From a checkpoint of a small image embedding model: batches of 128.
Rows from block 3 of a small image embedding model, named by matrix and row number. Rows with one number within an expert belong to one neuron, the router's apart. Each number is 128 + 32 x the weight over its row's rms, rounded and kept within 0 to 255. All counts start at 0.
Before each expert's rows are labels from the 100 images, of 14976, where the router gives the expert most weight on average: "strongest on" is what is common among them. Only what is clearly more common there than usual is listed. The data: stained colorectal tissue patches (NCT-CRC-HE-100K).
# router: slot weights (model.blocks.3.mlp.router.weight, 32x192), inputs 0-63
# up: expert up (model.blocks.3.mlp.up, 16x192x192), inputs 0-63
# down: expert down (model.blocks.3.mlp.down, 16x192x192, transposed), outputs 0-63

# expert 4
strongest on: tissue: mucus
router.8 [ 98 150 162  86 104 105 140 167 130 116 122 190 110  93  83 113  92 140 114 164 125  74  90 147 146  83  88 187 113 132 150 135 132 105 128 194  99 207 122 149  67 140 140  96 112 163  49 166 104 123 146  79 183  91 139 171 208 144 151 122 162  86 141 129]
router.9 [ 70 113 144  66 129  92 144 182 126 106  91 200 121 131  70 119  90 140 119 131 135  81 101 147 144  90  86 157  96 121 177 160 140 116 139 180 107 184 115 134  97  97 168 106 133 167  39 169 117 145 156  87 137 101 167 157 179 141 157  94 189 113 125 135]
up.0 [146 166 120 106 122 133 148 169  54 165 106  80 136 120 136 167 222 121 104 167 128 142 135 136 124 137 110 137 185 177  97 146 145 149  87 111 176 155 117 119  80 134  79 162 156 109 179 122 132 132  53 132 135 164 105 153 115 144  94 107 163  62 131  41]
down.0 [139  83 129 123 100 148 129 187  97 115  90  93 152 177 149 137 174 136  85 147 133 150 190  65 126 134 140  91 105 159 129 150 117 128 121 116 192 138 107 131 144  87  74  92 115 134  70  98 129 123 118  65 141 126  89 121 134 136 151 103 101 115 157 167]
up.1 [168 131 144 100 165 127 116  95 143 146 230 154 105  87 140 164 179 147 141 150  77 118 117 122 124 111 150 113  92 148  87 129  82  93 142 136 205 135 106 145 136 139 150  31 107 117  96 119 121 128 191  92 135 124 158 167 140  91 163 148  59 136  80 129]
down.1 [125 162 109 141 118 167 107 140 147 126 156 113 108  96 166 158 189  87 166  77 124 158 147 122 119 107  89 132 130 108  53  75 152 147 114 164 186  86 141  96 120 167 146 170 156 147 167 112 130  81 104 167 134 194  73  60 117 136 109 107 124 137 114 122]
up.2 [121 128 113 114 103 125 140 100 165  57  81 167 127 102 106  97  43 135  94  67 207 181 142  91 126 133 108 168 146  78 200 106 147 131 117 149  86  52 137  99 164  67  99 140 152 107 130 132 135 103 142 132  90 128 137 125 108 121 162 177 138 140 144 138]
down.2 [ 94 191  97 146 156  94 169 130 146 141 141 149 140 156 100 100  63  82  97 164 115  84  93 151 143 157 144  95 121 118 152 155 153  93 156 117  79 187 107 115  69 150 167 164 106 166 184 137 125 179 149 116 102 105 157 145 131 118  99 128 192  93 145 139]
up.3 [102 105  90 131 154  93 155 110 201  99 107 153 155 111 116  36  70  89 101 145 148 160 131 105 151  97 103 116  95  90 217 163 120 131 133 155  55 141 128 102 133  94 103 118 124 150 126 114 101 137 153 125 108 143 153 148 145 106 188 132 150 176 168 118]
down.3 [126 152  99 132 191  68 148 122 118 175 159 141 163 129 142 110  81  76 147 189  63 110 139 165 116 143 110  74 120  86 143 161 140  57 184 110  79 169 103 119 110 138 134 189  75 156 155 136 183 182 168 135  82  88 142 157 170  86 130 102 163 128 122 164]
up.4 [102 187 107 115 104 165 121 147  93 133  64 109 136 125 106 142 119  99 114 120 127  98 120 144 146 103 115 156 148 114 122 134 181 103 188 141 137 148 105 108 118 130 175 144 176 196 130 121 131 164 131 120 171 129  85  78 150 169 109 139 161 110  69 146]
down.4 [ 99 112 128 158  86 182 140 166 117 108 123  85 121 123  75 142 139 130  66  88 186 144  67  86 145 137 129 167 162 163  93 118 138 182  90 135 124 108 136 131 141 111 160 114 183  89  96 150 101 119  67 130 121 116  99 115  99 176  97 162 158 108 124 100]
up.5 [182 124 141 102  82 100 129 146  64 170  83  32 155 146 130 151 190  71  83 162 129 143 137 117  95 163 133  80 162 132 127 166 175 152  94  52 207 118 147  91 104 125  88 116 141 116 210  94 141 141  86 180 132 186  85 120 111 158 129  79 152 102 170  89]
down.5 [129 118  64 129  96 135  99 193 128 124  88 102 142 188 147 125 140  54  60 133 138 144 128  94 171 144 163  60 157 148 123 129 157 155 106 100 182 154  98  82 111 101  99 115 183 171 140  96 129 113 117 116 163 132 122  80 114 150 151 100 132 131 145 152]
up.6 [127 135  98 123  93 199 127  86 189  93 106 128 125 169 133 106  79 132 176 103 126 108 117  93 189 121 142 158 101 106 135 125 138 129 175 117  84 109 148 112 160 120 161 121 173 180 119 154 101 141 133 111 171  88 128  78 115 136 134 132 165 158 118 170]
down.6 [122 164 101  70 122 137 148 130 166 133 125 127 193 117 125  98  91 127 118 118 194 112 116 140 185 130 168 148 140 138 102 134 144 129 151 153  83 138 144 125 118 115 174 163 162 171 158 168 153 187 100 203  99 107 138  84 122 119 106  90 163 118  73  96]
up.7 [110 171  67 124 104 198 116  86 150 109  71 121 106 150 127 121  63 119 147  99 145  95 125 149 158 124 146 139 115  96 126  93 173 120 212 122 102 135 142 116 141 148 184 132 167 202 117 143 127 151 134 124 164  77 112  63 130 146 122 145 143 113  98 184]
down.7 [134 138 126 127 112 182 151 140 142  99 105 116 145 101  92  89  87 142  82  90 188 117  65 134 160 136 153 178 148 147 118 136 146 138 105 149 106  89 152 127 139 106 168 152 162 123 132 145 115 137  83 198 111 132 137  98 106 122  95 117 152 110  90  83]
up.8 [100 182 120 104 119 168 126 138  95 149 102 130 128 153  99 157 107 127 119 101 130  85 113 144 120 110 131 157 156 138 113 113 179  87 197 137 143 148  97 142 102 126 192 110 151 208 120 136 115 141 162 112 171 115 123  82 154 164 114 155 146  79  64 155]
down.8 [120 131 132 135  96 216 118 144 140 102 124 101 110 108  79 128 153 151  59  93 189 149  86  91 173 117 131 165 129 180  67 123 125 175  84 145 138  46 156 143 154 125 162 111 176  85  92 149  81 104  71 139 137 142 121 132 102 153  75 145 125 127 143 104]
up.9 [102 102  94 100 150 115 154  98 217  83 101 160 144 126 126  58  71 110 109 134 155 168 104 127 135 103 100 125  99  95 199 151 145 119 150 141  60 133 133  92 138  96 118 120 122 134 128 103 120 122 179 112 109 125 155 135 133  99 179 139 167 174 165 122]
down.9 [134 140  95 132 180  81 157 118 131 165 156 159 152 139 153 122  52  76 129 164  88  81 135 145 125 149 137  75 106  66 142 146 156  70 181 103  97 166 126 123  89 166 154 167  94 169 173 137 177 215 167 136  94  95 147 144 137 100 113  87 157 123 120 151]
up.10 [106 187 100 107  98 178 145 133 103 141  68 118 145 128 121 154 116  76 131 118 105 100 114 139 141  95 139 136 142 129 130 133 190 127 191 133 140 140 116 105 135 127 164 110 179 211 121 116 114 161 140 113 179 132  95  79 152 168 129 156 144 108  76 154]
down.10 [122 128 104 151  87 188 114 154 117 119 117  88 133 116  73 124 107 117  69  98 194 161  65 102 173 143 131 152 149 153 117 128 127 186 107 150 121  92 165 111 139 120 156 116 198  75 114 165  85 126  72 150 138 121 106 119  89 150  77 131 155 122 125 106]
up.11 [104 131 116 119  99 127 138 111 198  56  88 167 132 114 115  77  67 137  90  75 212 159 141  95 120 118 115 136 128  89 181 103 118 128 111 133  67  55 121  90 163  34 104 114 131 122 136 142 140 105 129 129  91 142 155 112 107 125 161 174 156 146 141 141]
down.11 [101 168  99 132 182  68 159 133 133 145 152 145 157 160 116  85  82  83 115 172  99  96 100 161 136 153 155  91 114  88 144 168 154  89 164 106  77 170 121 110  97 154 181 187 110 169 186 131 144 189 164 137 115 115 145 129 129 100 108 105 187  99 141 144]

# expert 9
strongest on: tissue: smooth muscle
router.18 [160 196 113  94 137 102 152 139 149 111 143 141  96 117 127 138 171  85 118 131  81 104 109 129 150  92 106 104 153 205  88 134 127 125 146 148 188 162 129 118  98 150 115  80 108 156 128 100 107  67 143 107 195 145 145 153 163 134 142 120 152  86 113  90]
router.19 [167 131 143  87 143 144 170 146 129 165 156 183 109 161 148 140 175  79 123 121 104  90 157  84 173 122 160 139 126 205 113 158 119 170 104 128 148 145 126 103  90 125 102  99  89 150 104 132 121 132 111 123 197 152 157 175 141  73  99  87 178  83 102 140]
up.0 [127 152 101 120 130 164  93  72 241 117 179 194 169 108 161 134 165 119 127 147  85 119 122 106 158  78 150 161  52 141 128 141  99 119 117 111 149 109 125  99 115 116 173  69 120 180 108 144 104  99 162  96 155 130 182 137 147 116 171 140 135 172 130 128]
down.0 [172 164 111 117 107 168 108  99 144  96 101 103 129  83 146 144 116 124 193  72 172 154 133 137 158  94  99 102 111  68 102  83 141 145 126 181 139  83 173 122 141 150 146 170 160 130 145 134 108  84  78 143 120 178  85  91 106 150  95  95 110 146 108 147]
up.1 [134 138  99 115 135 166  88  91 221 123 169 201 167 102 171 119 158 138 127 136  97 129 115 103 139  90 157 165  43 138 111 136 122 112 120 114 132 117 131 105 142 132 156  66 108 187 110 153 100 114 150 104 145 135 181 129 144 134 150 134 139 181 127 144]
down.1 [147 170 107 128 101 196 125 121 132  81 101 116 117  77 139 146 119 115 194  90 177 149 119 146 174  89 108  86 102  80 116  81 121 156 105 178 135  91 175 118 155 166 147 162 175 120 137 145 102  73  82 156 117 168  83  72 134 152  88  98 121 127 103 138]
up.2 [137 135 104 126 125 179  75  80 236 119 180 191 156  95 151 129 159 149 154 141  93 115 104 114 139  78 149 145  59 121  95 137 142 117 118  87 143 119 123 115 113 111 133  64  88 206 118 145  85 112 163  97 147 134 162 124 168 128 167 123 135 171 130 151]
down.2 [164 170 108 145 131 180 130 113 145  82  84  96 128  63 126 140 114 125 178  76 197 161 135 130 156  70 113 132 108  78 121  90 150 151 137 185 122  66 185 126 153 150 148 170 155 151 148 149 106  67  77 155 123 168  93  95 113 138  72 104 130 107  94 143]
up.3 [117 170 120 120 145 140 120 165 120  60 118 170 104  88 132 109 148 148 175 145 149 128 168 176 132  97 126 157 124  61 150 135 161 151 134 162  84 105 139 121 140 177 118 210 139 115  92 142 130  62 126 102 155 122 123 105 128 123 109 171 143 121  89 157]
down.3 [125  62 148 120 127  81 107 176 112 171 157 144 162 153 161 130 169 161 148 182  84 121 159 126  88 156 159 141 144 159 141 160 139 123  92 128  93 156  92 150 126 105  91 109 105 132 110 101 152 137  91 126 123  90 138 149 129 119 116 134 115 169 193  71]
up.4 [ 92 146 123 137  86 122  88  95 225  92 118 160 136 110 129  97 114 132 131 141 102  78  77 136 192  75 127 138  76  64 130 136 148 106 113  72  93 136 131 139 128 127 154  91  59 189  94 146  95 121 131 134 121  96 203 128 191 150 172 139 161 168 152 149]
down.4 [105 198  90 105 147 163 151  92 126 106 145 161 135  66 111 124 115 126 154  94 183 151 126 115 166 106 106 139  94  93 123  89 145  98 146 164  93  97 169 130 152 175 190 182 149 149 164 159 112 144  99 167 152 145  99 113  74 140  92 124 142 116  69 152]
up.5 [155 189 132 112 114 140 135 175 103  94 106 147 126  55 119 126 100 145 166 126 183 135 165 128 139 102 120 147 122  80 128 116 165 155 126 184 117 134 155 123 148 161  87 221 138 124 108 118 146  95 149  91 147 148 103  81 115 112 114 168 105 124 103 179]
down.5 [148 103 179 108 137  77 130 165 108 176 147 133 139 175 178 113 146 189 140 172  76 129 177 135  77 127 153 121 147 168 140 151 133 130 115 129 122 157  99 151 125  98  86 128 109 139 103  86 155 142  78 133 140  84 146 171 137 131 119 147 108 144 163  80]
up.6 [113 159 148 130 138 155 128 171 140  73 100 162 127  59 107 131 140 154 169 124 154 134 174 160 143 123 108 146 118  90 147 110 148 160 114 209  96 105 154 141 153 164 127 233 117 140 108 130 123 105 130  83 118 146 115  88 127 131 103 149 134 135  98 151]
down.6 [129  84 162 103 140  88 100 157 108 176 146 134 148 153 165  95 168 151 139 190  76 122 168 120  94 161 138 149 132 163 138 138 115 103 107 126 129 171 106 125 154 102  85 116 118 104  91 124 164 126  89 124 122  75 143 137 119 129 127 133 132 169 180  86]
up.7 [164 112 148 130 179 103 194 103  96 136 140 138 115  66 135 113  99 141 132 157 173 150 159 117 119 139  44 110 157 144  69 120 105 145 160 132 152  80 117 126 121 151 102 100 122  97 145 120 169 120 121 110  64 119  92 151 104  88 124 109 107 129 131 113]
down.7 [ 88 125 139 151 178 103 157 204  69 162 148 173 146 173 114  91  90 112 119 109 122 120 115 175  85 179 153 126 171 114  93 114 140  76 149 149 121 158  46 150 131  90 178 212 130 112 106 147 126 174 153 126 118 153 121 106 152 109 134 121  84  88  70 154]
up.8 [158 182 138 111 120 108 155 153 129  91 109 165 100  59 144 134 155 149 176 165 156 151 173 177 120  93 105 137 116  72 117 147 150 178 119 177 121 102 150  96 130 155 100 194 144 122 125 138 117  85 118  99 140 130 157  85 111 105  95 168 132 145  98 151]
down.8 [150  70 140 113 108  89  85 162 110 195 169 132 146 170 154 153 157 154 160 192  64 111 168 156  87 148 153 169 149 140 162 149 128 118 114 141  87 161 115 155 128  81  99 109  92 139  85  82 164 137  79 117 136  74 152 117 147 159 116 118 127 153 165  89]
up.9 [121 194 119 135 142 139 158 160 104  84  84 148 116  78  74 123 138 160 183 125 152 143 155 158 134 102  86 133 148  72 131  86 124 156 119 169 109 141 147  92 133 163 101 189 136 119 136 125 136  98 144 111 128 121 120  85 132 145 100 155 122 133  89 147]
down.9 [150  73 162 121 104  92  94 152 108 178 155 136 156 153 161 113 173 179 131 201  64 121 161 126 103 174 154 125 131 166 142 174 139 129 112 101 115 137 109 156 139  95 105 107  94 127  93 105 173 147  95 122 144  70 131 124 125 111 138 134 136 136 151  87]
up.10 [102 135 153 182 126 143  80 145 177  80 125 144 117 128 127  37  90 145 164 105  98 132 139 152 136  76 155 208 109 134 141 131 127 108 118 143  88  99 128 183 155 104 134 162 119 136  80 122  97 105 169 132 103 137 155 115 145  72 153 121  62 125 127 160]
down.10 [109 108  72 133 201 128 111 104 141 136 199 167 147 130 190 118  71 118 110 158 145 108 172  90 126 136 129 158 137 145  78 144 150  85 121 144 110 122  46 110 105 118  90 134 137 180 110 160 147 192 114 174 172 111 141 132 148 159 108 131 143 131  76 130]
up.11 [141 147 120 120  84 110 153 167  97 175  92  69 160 103 151 126 156  60  68 150 137 185 113 107 146 113 100  98 153  97 126 168 172 125  93  92 167  98 148  40 112 128 107 112 162 138 214  94  88  99 105 170 114 194  82 119 118 153 142 102 171 108 147  98]
down.11 [152 118 113 123  83 126  94 186 103 173  82  88 138 180  95 156 107  86  79 131  69  84  65 141 141 164 171  78  87  93 191 122 163 161 149 110 167 175 126 137 127  82 147 126 137 155 112 127 138 119 143 102 118 156 105 113 157 121 153  91 131  96 106 149]

# expert 12
strongest on: tissue: smooth muscle
router.24 [180 131 135 102 210 118 180  72 114 127 176 167 101  77 177  71 164  70 116 119 137 175 173 143 117  87 110 160 115 114 121 135 117  76 161 156 115  98 159  75  79 178 108 143 147 157 153  87 148  73 140 150 110 144 160 150 138  95 106 136 135  98 122 128]
router.25 [120  97 158  83 163 154 107 120 112 154 175 196 134 164 158  99 162 155 174 125  60 118  82 103 125 141 184 162 138 189 115 114 108 122 143 169 161 208  74 130 144 120 177 107 152 143 103 138 111 138 158 125 170 154 134 157 193 133 132 108  90 111  52 127]
up.0 [ 96  98 139 174  81 102  99 144 105 124 115  79 160 144 127 139  84 153 177 128 132 109 116 150 119 155 124 131 129 109 182 143 177 203 122 139  66 140 113 171 183 111  91 175  92  95 105 150 122 162  75 131 118  93 126 130 116 123  93 103 172 155 163 101]
down.0 [112 110 147 156  95 137 157 148 125 115 190 147 116 134  99 198 124 147 109 117 157  91 140 107 102 124 105 138 140 155  72  93 123 146 192 150 178 115  72 139 128 116 166  59  69 126  80 103 143 142 149 136 165 131 100 145 146 122 206 150  97 167 136 122]
up.1 [ 60 131 148 150 148  96 130 198 153 134 142 116 145 132 143 105 167 162 158 136 132  91 161 147 136 153 120 139 118 133 166 121 128 208  98 185  72 139 109 166 147 103 110 198 108  88 115 174 131 150 115 101 117 133 126 114 131 106  91 113 123 142 144 139]
down.1 [163  82 204 155 109 113  94 142 112 123 146 135 106 131  91 154 163 131 124 125  61  84 113 175  79 134 142 152 109 175  77 114  95 112 119  93 167 114 141 157 119 121 105  86  88 122  60 100 131 116 172 158 140 137 154 165 144 165 174 166  75 141 159 147]
up.2 [113 177 117 125 122 134 128 132 168  98 118 162 106  64 129 147 108  96  64  55 178 169 173 125 120 134 113 147 152 108  85  66 149  64 163 126 116  32 133 116 107 122 171 137 100 149 152 120 127  95 119 144  75 175  99 100 161 129 106 158 128  30 111 139]
down.2 [134 119  66 108 130 171  98  64 199  97  63 108 170 119 170  92 143  98 142  99 136 185 150 105 211  79 128 125  78 138 164 110  99 177  83 151 162  95 130  86 139 131 119 136 191 143 169 135  73  88  81 135 138 134 136  88  84 104  91  69 154 176 152 134]
up.3 [121 154  52 129 146 140 118 139 204 155 132 147 119 117 180 135 154 153  93 179  87 155 103  89 193  93 164 176 113 167 117 116 111 131 119 162 102 132  86  87  69 143 167 107 114 156 148 149  77 110  99  71 171  61 144 116 144 137 134 103 133 129 123 123]
down.3 [163 168 120  70 120 120 100 138 104 135  86  86  50  95  94 197 129 127 187 140  80 104  88 163  93 139 175  50 110 112 177  73  83 127 139 153 161 142 183 119 124 135 164 123 158 138 128 110 142  78 126 110 133 129 108  89 164 126 134  86 106 150 127 130]
up.4 [132 136  63 102 147 116 139 100 148 160 167 140 120 124 158 112 146 126 128 202  73 142  70  86 125  81 146 101  81 152 136 170  97 123 158 188 143 183 120  84  91 158 163  71 135 146 148 102  62 146 159  71 164  82 126 179 127 102 161  94 127 173 116 158]
down.4 [187 167 106  79 105  84  72 201  87 150  93 123  69 110 101 183 120 112 167 171  97  91  74 171  94 155 180  89 172 128 156  97 128 142 120 140 141 153 130 114 119  97 143 122 145 112  79 119 152 116 151  77  90  96 117 108 165 148 182 145 115 156  88 131]
up.5 [102  57 166 165  62 155 100 129 119 194  98 101 102 168 151 117 121 157 180 124  78  99 120 167  89 173 191 104 157 179 190 110 148 169 119  95 110 192  86 176 146  81 148 148 174 126 126 147 158 154 126 108 144 138  90 141 111 157  93 154 147 129 108 102]
down.5 [149 137 168 142 152  87 123 133 122 128  83 152 105  90 129  75 105 144 147 148 151 151 138 153 148 116 140 155 146 139  90 174 112 154 127 187 103 135 154 113 138 133 108 188 146  92 132 128 180  77  88 152 172 155 123 182 115 196 111 126 171  87 114 106]
up.6 [ 83 117  65 138 161 111 149  76 125 166 137 132 132 144 169  83  88 111 106 187  82 157  82 118 164 119 126 125 139 149 170 162 139 131 155 138 123 201 138 105 140 143 172 107 186 127 180 115 114 126 159  85 169  54 137 165 134 138 140 101 181 154 126 115]
down.6 [191 131  80 115 117  74  94 137 110 156 104 153  99 121 106 174 116  82  96 177  86 109 106 121 117 138 133  55 134 104 186 151 149 141 134  90 185 159 127  75  99  94 112  79  98 155 115  82 141 131 171 106 168 104 163 161 159 100 190 126 116 170 126 141]
up.7 [133 119 198 130 146 119 134 176  31 142 127 113 134 137  62 145  96 135 163  93 148  93 137 173  55 182 127 112 175 131 129 120 132 118 130 145 143 145 125 168 154 131 129 139 137  77  88 156 191 166 144 112  84 134  43 137 143 134  98 130 107 110 111 135]
down.7 [159  90 196 133 141 151 139 160  91 128 122 116 106 123  77 141 129 142 128 118 138  78 113 143 114 150 140 150 143 176  89 146 150 104 159 145 129 181 103 159 121 119 123 124 150 109  91 118 160 125 162 157 166 151 127 173 118  83 120 103  95  44 122 134]
up.8 [ 64 127 154 126 104 100  85 211 113 139  98 100 136 159  67 133  85 156  86 101 173  89 107 164 121 186 128 129 177 135 149  93 123 126  91  84  63 103 133 187 108  93 140 154 140 111 141 181 149 147 104 130  90 131 134 105 103 148 120 127 174  81 126 129]
down.8 [111 136 153 168  87 134  97 158 105 110  91 130  99 121  75 171 116 173 103 106 117  74  80 159 116 100 140 154 127 128 123  70 132 129 153 126 107 108 122 189 135  97 177 110 116 118 105 125 112 111 182 107 120 131  37 100 133 163 179 161 120 156  95 155]
up.9 [155  89  97  84 140  86 152  55 128 144 142 122 143 128 174  89 155 123 164 226 100 133 124 129 124  95 119  76  89 114 146 192 128 159 137 150 123 211 153  95 111 148 104  91 152 144 142  97 104 165 149 126 145  50 143 190 107  92 153  90 141 208 133 131]
down.9 [154 169 108 128 144  84 100 184  61 164 105 141 113 143  82 148  98  98 110 182  84 108  89 148  69 195 179  90 180 125 167 121 136 108 129 121 140 174 103 162 119  94 149 104 112 117  92 121 161 162 175  67  98  79 123 133 173 182 189 186 126 121  96 159]
up.10 [153  91 114 114 141  59 155  73 133 126 170 111 145 135 167  99 144 137 194 212 132  87 124 137 134 132 148  82  80 107 166 188 121 153 110 142 147 184 144 109 110 139 100 115 134 125 148 113 119 156 156 113 145  66 153 171  97 102 151  93 118 190 148 154]
down.10 [150 146 148 156 119  87  87 190  61 158 115 129 110 146  95 154 102 101 113 168  85 126  83 143  56 196 170 106 172 118 138  99 134 114 145 107 151 156 120 155 115  87 139 118 100  91  71 135 172 161 163  44  84  86 108 148 181 184 163 185 127 119 116 136]
up.11 [126 142 122  82 131  90 164 109 137 100  63 142 102  89 142  98 118 103  57  57 181 194 177 107 107 124  78 144 143 113 107 131 144 112 127  95 124  74 144  94 150 134 115 160 100 182 182  97 159  84  86 175  87 175 114  91 136 139 108 139 149  83 168 129]
down.11 [142 110  51  88 135 133 139  70 172  87  52 118 172 126 144  74 124 109  96 128 169 178 170  71 189 133 128 114 100 109 152 124  79 166  67 117 166 129 136  70 118 144  93 101 148 102 179 139 132 144  91 153 136  89 168 121  67 117  98 113 145 155 170 135]

# expert 10
strongest on: tissue: debris; tissue: mucus
router.20 [ 79  82 122 122 130  66 161 171 163 134 144 158 148 161  74  92 102 167  90 131 174  96 129 133 108 101 103 162  86  96 171 157 166 165 100 149  52 109 103 191 106  79 148 116 105 146  88 145 116 153 145 114  98  97 192 117 143  84 154 118 154 101 165 134]
router.21 [119  95 109 129 120 142 136  75 207  96 130 169 135 110 101 144 101 200 149 148 114  66 149 114 150 123  91 187  89 103 140 132  88 126  85 108 103 176 121 165 133 117 134 122 105 135 100 169 104 137 169 112 136  63 201 170 128  53 148 141  97 111 148 137]
up.0 [161 166 118 143  78 137 104 108 145 160 140  84  98 117 125 209 131 135 126 146 128  89  95 130 126 145 127  67 125 117 105 113 129 103 103  52 255 107 182 146 104 138 143   0  89 104 148 137 141 119 159 117 128 113 149 182  84 139 139 134 117 123 161 143]
down.0 [134 130 118 128  92 135  87 190 174 120  85  98 140 159 125 166 157 107 111 107 108 117  93 111 181  82 165  91  91  77 122 107 162 141  92 158 165 107 145 115 111  96 151 151 160 186 124 101  98 127  99 147 159 186 124  86 114 134 137  76 100 150 141 155]
up.1 [ 89  99 169 100 118 105 149 116 171  52 122 145 160 140 114  41  76 102 108 108 181 150 151 117 132 116  94 120 146  98 171 140 117  87 148 148  80 153 108 112 157  37 150 123 151 160 120  96 109 125 154 134 118 179 148  98 150  96 192 157 142 139  92 141]
down.1 [104 114 107 162 180  89 162 113 132 186 166 119 177 162 160  98  63  85 134 163 111  93 128 157 123 150 140 119 111  88 124 142 166 101 191  89  71 183  97 127  92 134 166 164 100 183 162 126 164 223 179 151  92  95 159 128 144  87 135 104 157 122 114 138]
up.2 [119 197  68 183 146 179 121 133 138 114 122 152  85 159  98 162  59 144 121  55 134 119 102 134 143 152 153 158 122  95 124  44 119  87 127 139 104  80 153 157 193 145 196 152 109 112 145 147 157  74 154 113 102  90 110 109  90 156  94 166 123  97 148 187]
down.2 [ 92 111 148 129 129 187 127 148 152 145 130 122 120 149 139 100 128 170  79 105 153 139  93 110 161 173 195 175 140 202 135 117 104 128  96 129  90  91 117 141 121 116 150 110 178 106 122 172 101 173  62 165 162 145 146 114  72 124 107 120 114  85 113 108]
up.3 [108 105 133 123 131 150 149  83 186  30 119 140 123 134 120  44  70 124 100  67 164 162 155  73 120 114  97 144 140  98 160 123 115 106 138 148  78 130 108 103 163  56 136 127 144 161 111  97 106 134 150 139 107 207 131  89 114 117 168 155 132 137  81 161]
down.3 [127 130  99 180 145 115 149 127 131 165 187 133 187 182 143 120  22 123 125 137 142  61 138 122 126 148 141 109 117  72 121 141 148 101 151 125  50 151  98 156 105 137 147 171 122 148 137 158 153 206 159 142  99  66 125 121 100 128 119  94 165  99 122 150]
up.4 [ 97  85 156 112 126  83 175 120 157  70 112 162 161 133 121  31  82 118 116 124 173 141 139 101 103 114  92 107 143 125 189 151 123 105 154 156  92 161 114 105 153  62 118 105 151 149 105  94 119 145 159 149 109 161 139 109 170 102 200 127 150 145 117 124]
down.4 [110 134  88 140 158  75 141 140 121 196 166 139 174 170 124 119  73  84 116 177 124  89  98 154 112 162 137  74 119  90 118 135 168 105 192 104  88 180  99 120  74 145 173 175  87 180 149 131 185 203 197 140 100  70 143 118 166 102 140 105 171 117 115 161]
up.5 [209 160 130 122  94 135 114  86 125 163 159 107 125  90 101 190 173 145 123 153 140 103 112 112 123 142 132  61 101 123 119 133 115 118  90  71 255 104 159 123  99 132 123   9  98 113 143 131 133 130 161 119 126  94 133 175 104 115 164 116 119 104 157 138]
down.5 [125 136 108 157  99 165  75 161 151 108  85  96 107 154 106 183 165 113 117  82 108 124 108 120 161 103 160  89 112  80  79 102 168 154 112 146 197  96 156 124 136 125 170 152 170 181 125 109  89  85 115 119 152 202 100  73 117 166 140  84  99 155 140 162]
up.6 [130 144 138 160  84 205  51 114 161 109 108  99 110 125 123 170 111 136 179  87  91 111  89 135 170 140 189 164 134 122 104  96 112  72 164 103 130 112 151 139 125 180 184  96 130 195  88 131 105 102 148 140 194 144 108  81 172 159 100 124 124 109 123 129]
down.6 [143 136 127 108 123 139 104 179 141 120  97 113 185 145 106 113 126 114 116 105 142 117  94 137 158  92 162 137  99  96 129 149 175 139  93 198  94 156 172 141 112  64 148 148 113 194 113 151 111 171 121 138 138 127 120 120 164 128 156 105 145 179  94 171]
up.7 [125 115 112 164 147 153 115 158 128 157 154 146 104  97 185 103 166 151 169 140  91 145 159 137 159 114 140 169 147 158  93  80  82 151 111 150 118 131 115 135 132 173 117 196 145 123  88 158 123 107 101 110 119 117 137 143 138 125  74 124  95 116  95 104]
down.7 [147  98 181 127 106 183  89 136 137 135 133 135  95  91 167 165 191 199 190 151 108 116 186 137 109 154 122 195  91 180 145 111  50 121  81 122 135  67 142 160 136 157  76 122 139  70  57 127 143  60  88  75 136 173 102 144 118 115 123 120 102 122 150 101]
up.8 [102 108 164  79 122  91 158 112 155  69 102 149 144 133 117  29  72 111 115 138 159 136 125 103 122 102  92 113 145 112 174 152 128  98 136 158  84 178 124 118 129  70 133  96 145 165 130  87 119 126 161 149 118 167 127 124 166 121 185 141 153 142  91 122]
down.8 [108 119  96 176 136  74 146 146 114 183 171 138 161 173 137 132  69  75 120 178  95 117 109 132 122 179 126  74 117  88 112 157 184 103 175  79 101 187  87 123 100 127 168 161  89 156 160 103 176 210 197 150 102  67 145 109 152 100 139 110 156 109 131 140]
up.9 [ 87  84 155 104 153  91 159 126 147  68  89 149 148 134 107  30  81  94 100 105 176 138 133  92 129 113  95 101 142 116 188 158 137 118 162 143  73 162 110 111 139  65 120 113 146 154 130  98 118 143 170 131 119 164 153 117 166 103 195 145 166 151 111 127]
down.9 [104 142  86 163 147  63 134 121 103 194 176 123 184 168 139 104  49  79 129 169 108  97 114 141 100 150 124  76 129  89 115 165 158  93 191 106  96 185  85 125  85 146 164 185  77 172 146 115 181 198 184 143  99  99 158 136 145  84 144 123 181 113  99 167]
up.10 [107 143  95 170 142 159 110 156  98 119 128 159 108 133 139  77 138 115 139 139  97 148 154 169 144 126 146 164 165 122  74  77 109 138 132 166 102 122 121 129 164 151 125 187 168 127 110 158 112  96  87 126 152  98 131 140 107 157  56 127 125  99 107 113]
down.10 [144  95 184 128 118 162 118 144 136 123 116 143  97  98 154 112 163 215 174 149 112 133 159 141  95 146 133 179  81 158 147 121  70 127  68 141 131  77 145 156 130 162  77 109 150  65  75 104 136  65  92  79 147 148 132 165 125 128 124 160  86 105 159  88]
up.11 [ 89 102 161 114 104 113 154  89 165  47 105 133 155 128 120  75  93 128 105  99 185 156 145  90 106  95  99 112 122  93 194 163 125 124 154 165  94 123 135  91 168  59 115 116 143 139 109 110 129 140 160 130 114 182 139 116 131 113 189 162 144 140 102 139]
down.11 [ 96 107  88 169 141  84 137 125 119 178 153 125 187 186 120 108  66 103 101 152 114  91 101 130 137 143 137  95 133  84 127 138 178  98 191  99  93 166  90 140  88 147 192 180  87 188 155 145 166 226 163 160 109  79 153 129 130 106 134  81 178 107 126 158]